python train.py --model="self-supervised image encoder" --dataset="photos of plants, animals and fungi (iNaturalist)" --train_examples=38949 --image_size=48 --crop_scale_min=0.4 --horizontal_flip=true --color_jitter=0.6 --method="simsiam" --arch="mobilenet_v1" --norm="batchnorm" --activation="gelu" --depths=[3, 3, 3] --kernel_size=5 --stem="deep" --widths=[64, 96, 144] --projector_hidden=1024 --projector_out=128 --projector_hidden_layers=2 --init="lecun_normal" --optimizer="soap" --beta2=0.95 --lr=0.003 --beta1=0.95 --shampoo_beta=0.95 --eps=1e-08 --precondition_frequency=32 --max_precond_dim=1024 --merge_dims=true --one_sided=false --adamw_lr_other_params=0.00099 --grad_clip=3.0 --steps=6000 --batch_size=256 --epochs=39.4 --lr_schedule="wsd" --decay_fraction=0.4 --final_lr_fraction=0.01 --warmup_steps=120 --weight_decay=0.07 --adamw_weight_decay_other_params=0.01
Rows from block 6, named by matrix and row number. Each number is 500 + 50 x the weight over its row's rms, rounded and kept within 0 to 999. All counts start at 0. Numbers have three digits each. After the name is the row's rms in percent of the matrix's.
# conv: pointwise conv (model.blocks.6.conv.weight, 144x96x1x1), inputs 0-95
conv.40 102:519519539470495515450534483511452501493385482422586505528431548532388436522584424569485577457504514562533476454568513397563432409515568493497562571475526608556468524453484466587494521524522531549488573503331534485497487501465459524540516498520518421528486512516472507505441584515464466521
conv.41 097:469543459532470485405450455521430416484467556526497504510443488507472434521512410553457482504490554467418544470466612553528483492451436452478466487593549473518489603634523469417504489455442437487477543448434541533479530512557495557548447446542449571463503517491518425397517562460502449623
conv.42 107:455437547453433505385457518540443430489557584454508465523427510508552437453541484472461573530514519470456527452517416592521514487541526459468521461576408506416524534470489432503433606545535566520499438524615483454490495485494469506599480435497450578438466464504445472588508442588507448539
conv.43 105:458539523532533438561488468496460516537428581494481403409455495536482478535539423472495499512394492486526537458558440592464445474515483501508494576519537492509559528501425525476511523521517515530450585632639425507540523461476480450570542497576472405584472511477431510462472437620527501571
conv.44 086:591505535509515566519508543455526523488427517509444411465519465465434481456568427487528549419439491526466523444460482517537518436545577566467492527513631573440507504550600485510519486494578513455449586537501577464478531530608499456454404476594571488503457538489393531418433505521525478561
conv.46 112:475414548495467455532450437505543490576560471421505454364416507486496491498588578522521513540505490543484519491536519538483576707523465430566476501506521463448549561526594517528425492443438472483515590437444421507511544519521500483461507443513508510453463528549526535523446420465433515494
conv.47 111:501457509460591478556479514497700563511446524570463516517515454539490426439593415530487481489600478444499505597461436495571470498562461456605413461571480476476486559453481408515516507547543414513521478537442516441436529491553478487487470451487461452534519544541526488521517480456568444537
conv.48 111:657551501479559510439489550491545491406537557557450442483536438516482456544496455487472493452547462437484528563505496467511546445506496504556592545564472497451492463429481406539496530512450505546544632507478488473487455408488551439409562518555507415385434541536491484474487526403460487426
conv.49 096:451454561538454479429466549481472404485473500545442499518502396454517417503491499516426496412481446409441524452624508441556401488600538464565488454483452547449512490520533477528390503514478566532527493425522620515436564529534480572550585454523514473508535470482484516584505542514416478535
conv.50 113:449549500484584506550535540553517431503591509602508566520547457529447445552535487486520410513526445497459436411468498564594569498485484446481632458453511457461470592546509575561541483477412547542568525494471463498429531520514489530604543481547481439490417550498536553549493544436493574572
conv.52 101:544465488587432462440470481484414520486483582455513477482547480520447496583434452569535442481499445418480569512538524487479510443468538598441489529515549506424519577480496522436492519490491472538540630498598491618476521514496498527626466506547522538579580466538456525428399505595511501554
conv.53 096:500460519528488510649506504522498434495495501460480437495431513507509438531516398449471607404507493487441540594500504463461445509525530457512390459544477478506471532549443410462550509531505477508481550463465576470434462454536466472454368406472433467520424517493470519440425556615554454464
conv.54 101:586485552503445433425519518499615536522422398483541544503553487462491489544616503530430557439443466495483487567497464481516454478521478504489482463576507473460545538484472561454542576602549567504640539494578446458473473457511476477585499516447565532547509502570450573446460609483560520505
conv.55 091:533423489595356488508475526462450462423411518487479495554409425415528530461480463549461491528528529641514502500522665493525507479512519509544461522439546524441446439492540466428546516489514474393436551556499505465533455483494421474453460594548537525519467484486489497512505479443451498420
conv.56 090:472561458494594507532521555543502509478428526481572514499486484529490488450519426505477638473493517495451557603519462426402486564451554461488464477474508398530493469451426549669615519546530502445540474447433571480411468454561555468491497477446437535496538496474467522515514545460526583506
conv.57 098:521481517517449444446564500432420433512513585488462434508510515474514460551474550512508523618464481500526568513500536517586490479497489429505509466548406512431453505479528489596411512511588569495503494549532587499612499456468713520617523464509444479528461523533487494474531494458523467484
conv.58 077:546437471479519507500456577404417405486453477559498442482506461472500463468547500494445478444591383556485545438485563430605489452519412491470467495541552501496460541620555416362477552479467580503487529469515541428452521523473451507457492479534516448528388446512494513472496409507477468525
conv.60 105:601467428461477563490633540737592448591468403459430487489486592491528517439534460471431517527515460490506486523523434454536480486541470440486531478463521460430541487485510480518486511476510445508520528518453551450480454464550508527554474545560546503585539478533474552465478474502489483559
conv.61 097:478437577466547467563418480565541494574585542502508626528516496518486552555471524492508451468509549497530497477544497487487521626555386467597452489581457512435435467436428445460613464523566499517450485488503496460475599497503468491572451536565538546544529567453536445442491524601509454486
conv.62 096:443498503405547444479452486533420487501568564530499483414465565483563542502546493454527543518614523580423494529552387556505491504495480460419490508506546521485477615539485530450496554529540536529512523581554410479517440589495450470502481468471436590623485413521464518617447479535498469485
conv.65 091:522564505521544513512527478461531445526490569422392468589529537494477549509483453496486486483452443536398546479463440501425524507559542536464546432518566484483537355571562421531451526524498465593380555417492518491467474464468528438469440428517490360555445482460470526491487507457525418479
conv.66 103:682497610531592501596546468525464516569531457574476516443484542499528477493492493428429629419480464536447510426504535520435526483519526503512439450515556498437510551507498563468462531540557522491454566488491418548396453504494561474505461497509500514502426565473479529454480480626461475479
conv.67 095:536510552540533599464485445489464498553490532555458552466434418441506581453552473467409570557458527565569479540541550497484552463488548485454457496465523504502493553617496466447526504581523478509503461685615482483482609451489537505572412448503490502581510518487465544418464516496473473474
conv.68 112:376474427470487555487562512445483549548455502531486430482558330437461546458482466488525469500509437538438592481553443453487444473488499498447488539484472536609598495497531570553460499514515480441433515404509553456473527481516462470451460566586507531546461458596446470453439513486552458422
conv.69 091:590410596457434461536468527557533497473607407573477443587475540486571448451484406442443459443526463495455551481487486479488478566442480470548402555447467547528453513446426479494454601495487420455533541488498513423523506497515422460473513483510418489524503506380519494398555466504519516513
conv.70 090:545434497536488527562475579497535508532490511565484458469471521510515424499510511493563448527479600519508454609513488514605553422480426534550488580416472611439514510480533609504551472570530500482582500556492472487524503411493502577517482544625507539555509508561434489408427540509534595573
conv.72 104:532470476491480507519522572473413484455447546399521473558401514479433461554487447476449503506534503465454559544457611432530464459489528391495530479463556549407400513513514401487604513538506483486504477465468573448491423442465566433434524420466444437498425455564508451552501484449442522425
conv.73 108:414448512471484492389454550433417426523481519454605462496489477488521527438501568553468518540624565544468502491470529493457442521603475443502440562479528605506475536446509505439563463529557483539566462516525467599527555435433602531533490546578491523462573461547453512555449519490465580471
conv.74 091:547422518475484476581544563481567470543507561527550458572521462494422563510464473494457539497525517537414559396547579424554458420493509513459603543430496442474560538531580471464441566442457537552462524546466496504511502613506532493448413452514459465604458534488454547494474501521449378455
conv.76 105:495717488575501570510539503529504414534510446591507451445479508564502459470456428500357543474502468475440537562549517467537479446441520494612570510492425539469558482496547576473539494515466494495511493452482577465433537421558529474475492527523525459475468551482504558499476499542496608507
conv.78 095:488490397523580477422497529436515465523562473507533417568499619596575565544430549568478546543423577490480445493475472490511452548542469560514551467562400453554476504496505463562522423459504483541481587486472526524482504563452620464578464532456520486494590514487410533558492481502552565531
conv.79 105:545508597505505480470543521444503494459491539466656526485512441480424435443555506476509527562401511451509499482499605371497466525518567461533548494573456532477481467501491522518472539496508511513578563537466424582523498523511528517488504450523578582466457482581495453579491678529535575512
conv.80 102:457508494487505460563460455539496510511551454507547578538455500406477442504496592479498497498567524493484487478516528447467549559477475448584372462506514444502564439384457554523636501472669522515463532495546467535478508561480509565477425504555461651474498486515528518416523547475547509509
conv.81 113:470516485457492477699590427537458492603462508492521454510511507429527535477513429453559499509517476521480501489620553425539547583486476416475495496464552495435461561499507500473489444564558527527460560440484428560526472500528525437482423438479470540510454537500494565484468483634417468554
conv.82 102:557489514456480447493429408531498525511496490533492517461522559460517464526391472574457602558478500468434487481568486507521537493518488467617492533489492412469501515432458473433488528583493574465476602592526615559566556437507437490512435502461524568531474487423500530526470462638504445404
conv.83 099:415440497478496593466476480500443497450468536501524677570501492391538518427480437371493534394437486543486557536505488480458458483558522492473428516515579621523492508503432480444511511499464548453535425385541584504566490522475509527547462509432435525555528480496513534468493502469504510446
conv.84 095:422366475427559538490506508438517540531478538558427485450576392491525410438450415487530466479586465540514540537510479506636523456542485471487487468562604532485466459518546489478480439585483498547532511496491466418496541435553467514451396486523565467538387495581503500533502465438468539479
conv.86 090:452341482503529468472477508451498465528523501486483439554467563471446473572419473514473469520531543467410493564601525558504432454474533535513550550424471518474562500577505519425493482481549518545497506494558549618465518449478478496516373459481489503437481612471589642514412517473502494499
conv.87 098:440466572502529447561541512523473453493630488443437490473532588458561490438461441435465476432595515468482571488545552474477528430457477470428419484452555477448546640541527533509606527518476487452545533510550477552502524489476553426443485451453419468572494570470497455457407512512538543574
conv.88 090:481424497529499554482595518473470570542436553460509484473446512460477481477581484502465483452466412521490546388482467525578468483502412520459468515469631574464455560479485510531480526421510463392478550485498499499528373538536436527481497593558572453521563391487464516508404522525591492565
conv.89 092:557605475506597525462537513466626545525484502484493503533534470517432466498484524441477481473481561493603483487485558523586576570529561480519540416534449421585473577483441577519522563523464506439525372519404570443471450489557480507542507579511502596513567427503508496496547491436525451453
conv.91 099:504433382488485472420476500522448536510510508401560462387506520392496449488531443517516507514479544479467480507471467596576513469420435425468539492470518478545416563498520560464526478555539442541586490531543430537512483442466478539516569615509510582529586463524451525429439414441523583500
conv.92 102:473407565466516429645536493459515531573496500523439499501528483509559508444526449557445455487502442527378510542458448438525545525513425406409459494427547525522517478512521448501456387457486446475502482435454401476548492485459475505476488559647509469468457436480529527478562511477484403558
conv.93 105:473472489475551473555518519501593512415469532528497511554385539450434481452559526558502525497514533466519581511442532588518375430468426431643558460527465457510452402505431532476555479478469526568473533513473572491509661486497553517483431478483461485448510557477571488566511454539498501501
conv.95 103:450477503438516489495507468465465479576557558475479409483464482463446517487510442474593701425458465514496542467571472492453463535670452516565521515483497580414497599539521463517529489500542538529553469459506490472574486480515513565511487467520451535491446426501462515607585495546454501506
conv.99 112:564523452485526597488520516499543562518504438508477464594493490466425502443459479483503539423480417549509528525574525438470476420468591560540432516523505584564452482504605429465510442540556500501487436444518514526545551458509398481456553497519525413561453609546421419455609448470536552497
conv.100 110:455514448491592533476528563512648412502627560488537502480497520402502553518497514495490466584620497536479468515505609491544484454453497470543522514524458573515511479489550425515467529503471519511504551398425481452477423416518471485480555460520478451419420454477437564436508439510513605487
conv.102 098:525468503613493478515555432500456522506444460518499481461514449484470459544506390510464558448461445481445513418505528496547507470514406458452501545564521490425358611527455516536588417549519553401518555550526383496494399539542469498454502524533411479530456526526512491512434556525415460533
conv.103 102:504517459475538540624552516443504463537585510475492523431485541497533458505505481463518583516436453507478559523527472553510519468475543564568441490534484407507528567537459523464492565562548537431552531496507467482533469496489439534487351429561478490496524540481539507414324611598451443497
conv.104 112:470645522467501453445573483506620528475524453516519522423538461469485536443450543449451509582477455491422512477569555522491545491435506508516600513474517528554579428452519481544494483482461423453524435463473558492556449527533445429520515497463483499575566494549493536668516468475461393435
conv.105 110:456448597447488556468604453481499437524539509452482522442543540632450540544456486471522459469526447532509486539454399541546510487544448475433521479462474504504574501492450495543488451480484459537599444533481454439432390491451676536492527448530490500548526419462488474525418551472412462512
conv.106 107:433458469493603431467527480494465480516565491561446467525462519478578458535569485508506499522529487475516588486528503476528410396532439434534479433467554476517586490438461518558448578510439510555543454453511481440461558427480581539450483459437562495520482523454573507436640445444498572624
conv.107 102:427523472526448562584455483427467506455455509508504434371473467493509437449570388571495529448494419504498559404450516568588490489522449451544455483523654573513475529524459548434489447529476509452564465481483553384541497514495484545432519520488454449484454508489474479454575477478473418550
conv.109 108:436448485481469554491515424470500477536474501510531447529514437476458484474470471550455589424492485446439636476488549473454487538504443513565427444442524550504678535482540518555556447558630438442455482448440481463478522513479491544530525464603493541493520459448513620512431459543515523454
conv.110 110:502553441471509619530458489488505544463469464568565520539510454476485481467465475484546495451460462554450497420480575540559495483468619559562556420453424508514467407475558480489467379557442620494537483492550501514535631477543468435437557509462555492468467493605531514484559424476504492438
conv.111 105:449462510459523557447473547495510500516462469446593508585517565521476465469597502503496434509469484502461537484492550425457512490502559481535497489428468649532486414354568459478545505483504526437536506650536496472524498552456606509503467485400489471555462386476500485554504466544556585486
conv.112 095:426413446592483545448466523510484554446538540511493445487484387438522517481530468439516555534570491492473572451488493530540504483486527432522489534479508459483536538499495539479457492566571533557493494529540557452544569502394457568569545472495568516515498464650420503398380378496512440549
conv.113 113:560610498527540469447609525479517459402599519491455439445478520498482474681491486487446524503502446542449594563550563517483434471500448602559569540559467579497489541437547484518508449464497527482570507466520514446539454534487497482489558469488483453488442522471486506563441358473473504493
conv.115 105:470416558516560534515435559508444553498474474483523475463465632469464485483469398472497475464458552434576588513506530546575501505505586472627421493508501449558425485486447492442422557436526524410561528622448522501484549479472473529458425498475602558508472467477554468486437482547446521473
conv.116 107:437468626408435408511558564538509440531509528545543489442514481496413474541505512542479548422421555478494567585570549517445475484523546435470508501481446459492577450460469528514481385494518476505638495510495450616482441448467444488497530448475520544511439470405514576537463510547522489434
conv.117 107:478446470439539569437465570499518517533493521498494468376432500478454527519522427572507571493489457488493533507530529415443361401546485482488543542446514487461490539466532538499433437524523596459547546544454471493475459487539473466516382466569431528538526537577454522470379629570490474489
conv.118 094:481471600566486488573572519453473496534432551446534440523553495473435478518496463493453473532448471494473562434534548504529483492487505504443473480462520477471573530485522483415537595475476530435529645533520534447447491621547540481525469505492594511668451520516511432459424582518607533468