python train.py --norm="batchnorm" --widths=[64, 96, 144] --projector_out=128 --beta2=0.95 --lr=0.003 --max_precond_dim=1024 --batch_size=256 --epochs=39.4 --decay_fraction=0.4
Rows from block 3, named by matrix and row number. Each number is 128 + 32 x the weight over the matrix's rms, rounded and kept within 0 to 255. All counts start at 0. Numbers have three digits each.
# conv: pointwise conv (model.blocks.3.conv.weight, 96x64x1x1), inputs 0-63
conv.0:153084182110139066129101150155150109063155121105121187134123114184106082123178133087190095158128120125046151094069157136106108135097102133111150168169169092098154091137164124077137087133072109
conv.1:136172113132095196171073132178140098138111120093141153091152112113113254100110149071140108125120108080133115085096078130143117162130080100102166091099194124114140111100145117163114152114183170
conv.2:100088144118081106157043147072143118119127089136144118151099195188094127113124082121140132109066083076166101117124103144117189159113124111086117153076207159142131179210128090147139124135188138
conv.3:104132125121124079051200138116146147121113092106130069133087126114106174146157072113123087100128131122175135140226176140167099107134125136127118115130140122152117145111122155080149148143116089
conv.4:101128130111085129107191145140112122128126130133116149092110136079168150137084162107184181096119139103115123166121145135105162159108150124208138138129100138101153172125078114107158118130128127
conv.5:114062131159141120072106099117091181094192135149140155123130136161155104206090112141118144116136131116118140087096096054170141137142093097114127137111147153127106186066174129147097147140135163
conv.6:149088155115165139160112137149176145192078131159113152145113148127102129131149145073142129048112120086218159125065152110096107084112116136098121097142108119145168125122094126067154117104183134
conv.7:168178135157128097157132143119140105158130152098154170177133110157084108101181095110139111125088118112121121136184125083089147081141124138079121078146126129100150178147147190106113148133122167
conv.8:122129122142059129139127141128214087125111101193124116157116158194108108104073092169156102089151153086100118147167152126160174095170102089087171117088159110112142196105141113171115179133132099
conv.9:119124094114081107171139123191113113056087160128191138174186188094097116153092096124164121064101147115078104114247160093129118139123096129131137142117150128153091177108101093145136132123111066
conv.10:171077148147079086086117123157116127118168119140133170151131149150040100098139080098078138090094140139130135091081155108101128127092154134138176063108120097162094152161201154064148118133112144
conv.11:117146149101075170114162179183162081071170125122101101150097147191170092134137115140123133086087140171159108171167108070113090122125091117112136110148114094152154143104078116114102074150129159
conv.12:092073151129156132100172116129118159127113131126092178149140126100183132156113131095139165094159092113137157146125103137086168153166218131073099107099122148172150140120156162110133181142146181
conv.13:110142147127133118139129182134161148120112159153097131066077107123203144089123125123153128163150116193149107115089185150127149123103161139120116132115100131105114114063100053118106145094111076
conv.14:095072157127175145101127116113098197081104152131138135111096129115108082200055102137170123133162128167108125128116134075093127065214133136076098091167129126151128118113146160152124092150084178
conv.15:131137148110108106151132108100137130099142165125136176156082153162106153123105118138094037141156143072125120080093132142113110117169142087140167127152169099112200138174122045141103132109145069
conv.16:110124142109113114139112131097096131088120147104125173166174123189202199093108164144130169163108131099105123192151122118092065153149100144116139139108065113132148114121117142151118105135153132
conv.17:135128102104110124123083189075121148140137109110117116126109118097133155105107140041097146134131104127075182094126156091106110159118136158118146119133068141130097107130121150131128120090080183
conv.18:158075143185147101144145123112129146171215112157121118152152186172072131182132168140151131129087127136119136104126119134147152143071156113131071104176076124184075163132113117092166137152118121
conv.19:116218133127116164066154110130084153099143107111155122116103104176170107104150126124133087117147164147119147145085116060156107098144150111161168107095098156181137122145112151118126137144118173
conv.20:096073138121143167129092222170112172110113124091139123140094128081122122082128144078146152123123103147068188140164130087131046128114109104098128091147122148077172121117114112183093099114097152
conv.21:221107066184102045184124131129150157150063133121153179155142127140152105108145144158123106088161103123124071121114127140145101084133139160190134139075088168255156119090122126131098139142126145
conv.22:144095174125149178122089102139143110122095146164204127068100137158122108111128128062099156146188099136115127041115168116120120097214118143086136210093157114107103130137086128171150116063086103
conv.23:089122128108111107084108136181128107181121113098139192138101139187163099142057146117074140193137151160155114094081103126111115108160080190149113075163121098102102084138136167095124131118174064
conv.24:091128156093122121072159170105138107108117064177138136125152132133149086100052118146122132121110147146125116143092149093165135166143103140139071120141129129156161156112136175136089172122141076
conv.25:104091108142127093100187116102158110141093030164136164122096127114120140139111079155082124108132108164129159189078178154119161076131120127135161085106105140138137133088126131104161171099107119
conv.26:131107165133069136140186113126139160103136137219135187163231116106126133115109127114109131126091109153157077149087164176134120132112197184159162121101119145092154117202176125107104091074131110
conv.27:111134137092125085148158148101123139134068151147102116129110117129137159129102091137158122108113143119201125136092091130086104069132147084129057112092091078161123133177122139117155097084156123
conv.28:111133163103093135107212140090120104090132108171110134150099097114121123114099081132119167153143166124138114117117136135177116130107162135160142089084091128143138140122137111105130095172149118
conv.29:125122146121107114132046141116063082124174121133147172172110137097142164105081153121116118149140115117144129063123155087142099194109153125131138124124042140113110093096105081124169104111097155
conv.30:161130125136101119081138137143130118120112147060110124133125110108132036134141118123113101123157129175155124115162084118151136136134098083164114096138116140135097157126181159152115087155136170
conv.31:150131147096097149140149084173160131157137112086114077150127102113115109147158110164184130118121111157102104086146103082101167147093115081114097146212171156137120086182103089063096150119133153
conv.32:105103217110159139115121131136097099191109097201123105039109103080128090142129140109129219152097140100138122108135158151108123099146113164067119174098099119140137147120126154131178110099173110
conv.33:124138142075086104085212162064134148132110130118185128098143137159114170117101166115174171116156103131103132141166164126155078123182126136168173128069064149147109171100114042159168126116084134
conv.34:112129100103061148128173126134139106149124076183159095148109127148157086133100156107144076148139185146107137163082178119176130069092108119117114067089145156086121115102125177147094181140092117
conv.35:124141144123127147122083133130138144132133163078128151162151083248157077076185156123117082180149128161105140104120167146139125116156191165099166133122110167160173082085103166153164148146104146
conv.36:154116139102167115108161152118071141146143130095133149157150064106170123216078109146135140178146105151135116152123114176112129151149075147138118079118101135138171124090142139107103167125075168
conv.37:139108187164155117144139150107199130185100093160177116140185104169101109138120116101088107084148132123089128104172128122174156107097087154124103112100105151119144151103149130136130140130135132
conv.38:170112141099144050183129160136164161184118151073104091108117135122090161155092097146153139181130133138128127092132112159103112127086055125153120153145126126140145116152151140119077114169177174
conv.39:110164163126086139098135152104203224199123124136119149157177103198082079065115143140117125072153143142125160106115090087143139101127065089113122100090136146254175135113123114181101144140146140
conv.40:172119097116131142155137145152106117159158114131167085144080122126066161124144119150059138149134121157070121139063160082100152118096095135145193154148080123079154054142097061080145062095143083
conv.41:131125109161142179167148105124141184154098181107141095146130135058156131109114129082063166071151131102195151130208131088147102117168150120129153138092059086121098120168127116122164142141151142
conv.42:108150149158053108135192129160148125143134100147135210121131095112135238135163080099106146119173151142114090157107126114089077105189117128135097118209116150090145154069101132021113118130108086
conv.43:148126122118090117082092080154116109077166128145100096197154104185102123128095138139143091113066115140095141099060113124094119172082091089156203131149173196197157140134123121122122151175085181
conv.44:183130163083137153103157127191158164173154162105101077124102112091147157131158120140181115132082119150125158097135145098102124155122133131133101145211119093111141088174041130082147127079136115
conv.45:111066171112100140161044165139096083153137100110128111149118136130156175144089151083111129120143099076113127165138153107100107114142129148126119103129103152093130110090074075106161105115126078
conv.46:122112194145110120055179133134158184131167148141109120160113113168130103081101106144091167163083158093169112093083141109161135121099086163102106111122082093123112061154139090113158146109122149
conv.47:105134121130091110179129115116120091199097111151127131159083187089153140123068131145117089101074141089163121143143150148111134213093109114106105119120129123213080120128107085168143093105154142
conv.48:167198133079081084130189121167126102141125094119143200070125181132070127118109117163140127159184152087127126106180144131095164182110147122165126129093111115171120108200090076130100144105097086
conv.49:127133143127103110123069112154116108138170107137126105134124152165095128184146055141147068163097119129098117166094103088081184093180141080102123165114157139147148114143130103146124144091126101
conv.50:112099147089099124101127114134087078157123120117088074148182119079173108123102136140102145111130093117171125086143142094160142134138136132115109124186073055129115099051109168104118208125054073
conv.51:112146137123082160160127128104078129137141145176089178067103113128123224160097118138085139151114151062136067125091161056077090141122172181115107146198132121097121106133115071084113121147111128
conv.52:141167104154090096111160157120109112240078117067101156161095130130123112144096149105158153108155101095128167122103106095078108160145119109140151087093125128255154171090089136109098158136166151
conv.53:104101150141062082079143111130129166110124135154131058160177089114155098099151072106123133092141125141151105071110117105155163142115124116147155080116056129177163143154135103153127101130126203
conv.54:122155162117115145105184108059132086155125212084119093128154137155124027104144141129111132154139117118134108051123188174138172165117145084102146127046116091061162135211163118160096083101126133
conv.55:067087124127125114133115112071073182123142139131116127080168166095119133094143141145084067155110109095107112118144114184136112102111086168092084112132176107069136087129131065135097092104119102
conv.56:132093143140149107062133167142128157127097105204143145174148098121152121097152113135151112102148161084117173154108181230161128147131136119153138124109131158125136114066151149126087167086109158
conv.57:142112131137147116094170102162156108115150075123115173136173129145084068144146114146133180094134126153121125163152082105142169193144133144154128140131075138118120094102121124123095110150118097
conv.58:138087152116110093128100136152090083101118099091102117113134111147111043161089155119111142157146096140075104137132076063126177117139097117188109153121072123151171098084109147111119137099050055
conv.59:149140183108124080050099133113130117135130125174150091129100112104187158144108130059058076152122120119135143145127176114102105136132089156121106144128149124133153094185108159136139111138128184
conv.60:122115128095174099125144134098168116067135162082123068107103131135086069141120067089081130168102149154102141154176125147136151126111064114108131108112127116183153101119168125146175098153177098
conv.61:147126093099155131147087087084152160157127135117167061104131082114117190181139169134135132068167124136106095115116099080106103163097112171117129190151146108080086142155119119166126099134152123
conv.62:194070118086111106143147114117110195142037155138117135086122142108115120141100117151138170089124121101188143160182122133150110120118160130137077108079099082170129118085144114117131136122139094
conv.63:128098094114120108082115160102096124152132000145138226122077121172133181151086115079116151080115149116181145105130110065118127127165126136193135150063074148091176134116129135107124084110151138
conv.64:110151122131106144111084175139102132118131119052141130157138129101193110165194150112178086121160112160068119161154085174179114164071118154170140135142122119117083112136153198096122155164085065
conv.65:129114166134098147103127125124159096146125099243121087092127109123214131155104089110181131135065134108138143115072136178150147147073169177169153120050089190099102156125105115096117134115115140
conv.66:141152073156159175075098114096124128127133110186145148003157176099147139092136181152084074119127111090169097191136124159154148169131192141066094179097115098119103110106113056127129128122144147
conv.67:181155098148097157071198071097120134199163097153132144094164164124147088057158161195069117092124144146117104087151116076140107142114119116153081116086128135132123100100066125080142142121159186
conv.68:131093135103119074089122181114161140095188140130144148077138112103105102145130122132059102123117154152101109119144131148140111140118133204107114127065096103222113094114165198156190101133127090
conv.69:151121103124131123096112143164157107084156153155120104149120110153104092123119055137086105112161138126121116070147096124171154121159115109135129136171110159152120142203149154131110069137080173
conv.70:134111091101148137206050171096130163106143107088140130147136142081179162096154141098135137133129117079128136127120101115127105086116089120115136115123184105050160125093147083184122144111134148
conv.71:129071176087105028133058171149139145098151075125100103102103123109115099190109112132179167166142138094149137157114150150114110115138064130130122140154124132131064174108193177127125125190085095
conv.72:127099087106137110088156107053122117130118108035140098117122119140074135109083149055104089152114101131083122188087155141134117133107184163124128118079088138148142162090104119168111119151082136
conv.73:142046151165160107104095119150151172143107138128168127144071120107104114162128142112073129121162121160114180116141111126135149057065082134130128152067143102070118132099172140069117132119131180
conv.74:125111062098107081098097118143078135081111148050126166153129220139239137135142108124092117150128162167129098071156081136131121109087095104163113109132105105094072162077165143157081122132105085
conv.75:121109151099115112107160086140155128181133113133168181145172141165141084173116163126082100058084142088107112036111089087120122072127108098075155178192090096097129044051110104077099120121130127
conv.76:136126125117121112230126097135146141111109142138109145115164069079080115212167085154215103104109127052126122162210149116080135111133132125127111131147106123139108145156124073134097116074179112
conv.77:104119148124103121101118077136115154066153141142107125237137135151198075145150107120084097074123159095090057088207116101150154153103114115172172075113115172154124159111093121099157142153132116
conv.78:133177090118093154099091161139134117117108171112107193175091126105095109165100129113167191116143169180076198116122118091121101146166184077163140133107111141125117139113123121120092105165131117
conv.79:147128091114115089097171119127180175145098102083111130160086084123123111136127060075109054117127151097183163081145155139170143052145144101168073169163123095136129111178118114079164121073143105
conv.80:205106120103108072132140146121092081173172154132122133090128141165091120112084112093108156107088117073164123082138148106110106196128149137119127146133123117233088162171114107147215148129074123
conv.81:117131169101124154120085165116129102101167129117099180163115023160117118139103150118122082066072133096139109180095070215126134162110136198195125079094066130168103084121171146094130156135066121
conv.82:168096100140129128123068089115059074123086137112157145089111114182093146099181139100145088167205147095078161036152129111123091115188085141170188176066138151111170060129116093100113119110109143
conv.83:110110079090071084105092119119089154145121081099144186140111148110211143136006149132094088096134126094076160114113113121114152116144144060114163118128103114120148124109128131123121105113133146
conv.84:072102130131141150063125142136145051096099165200159082155192106136132097096107062113122114113150129144143072164170113156128135089106214168188131144089074156166196142135106100162119143156087109
conv.85:115073180134113111118109119116121137139148187104117111145190109113096128116099155182180179133117142140099127153087133097087123126113094173182111112095088089159159112072140122099154108161068132
conv.86:145112201128110123140153137107117146093144170128159129125170086164131115151051082091078122120089127108149080139128141141123094106214097165088144134152110090166160094109130147159134099083135201
conv.87:138102169137094059097140081129142062112139125155105149156140108191103090122150102104132134083132148103124109163055081175117093099120128129115185124084132121196130186097188205130102142128111149
conv.88:082104115116071085163156101117195159109126125128103073182186092255164078164137097185104157108081154081118113133155136120125144061096102131122096121202132126145204096136104123113100130156126121
conv.89:106112103120106134107130114096138130112153123125158178187120126222167126139043124112086131139122156088119091156147131147167139121184167108141103129029133153154158117085117113129082164121110119
conv.90:142095105117090103116075129146136148155094111130107155161153109175112075140112123131101123005130085168171120149153104120122113073130137139164129127138076152160147138070190145111131121121131151
conv.91:125130145092096081074142159134103139090122123183092149141165144117123051164137087192148121078149099086149090150173111124136123133156094133200116093141131195129096175168135119159116116147122096
conv.92:097117108159104146090122118146090116095110108062172087135135134149103098139123167108076180164142061192133113139121108139178127128138097139103171115158090158198130165110113143156184124118105110
conv.93:129107154124107127186087128109131154126143132114141122137091138116087250182142152158121099155123113054084138126143131101101075118110142128132144146163179130074114107128119085160126142107094097
conv.94:157109119151148156120070074138134116159108121148141110156156157087135045075058107104167116107186141124201163177141090107159198098151122119153140132128114164193073152096113057142124141163141130
conv.95:089156170102134182082094142180120098154154058172144103128148129116132142111093124182072119119123159211110130132051137088108139145089121157143153218179109150118110133155133096112124125140155137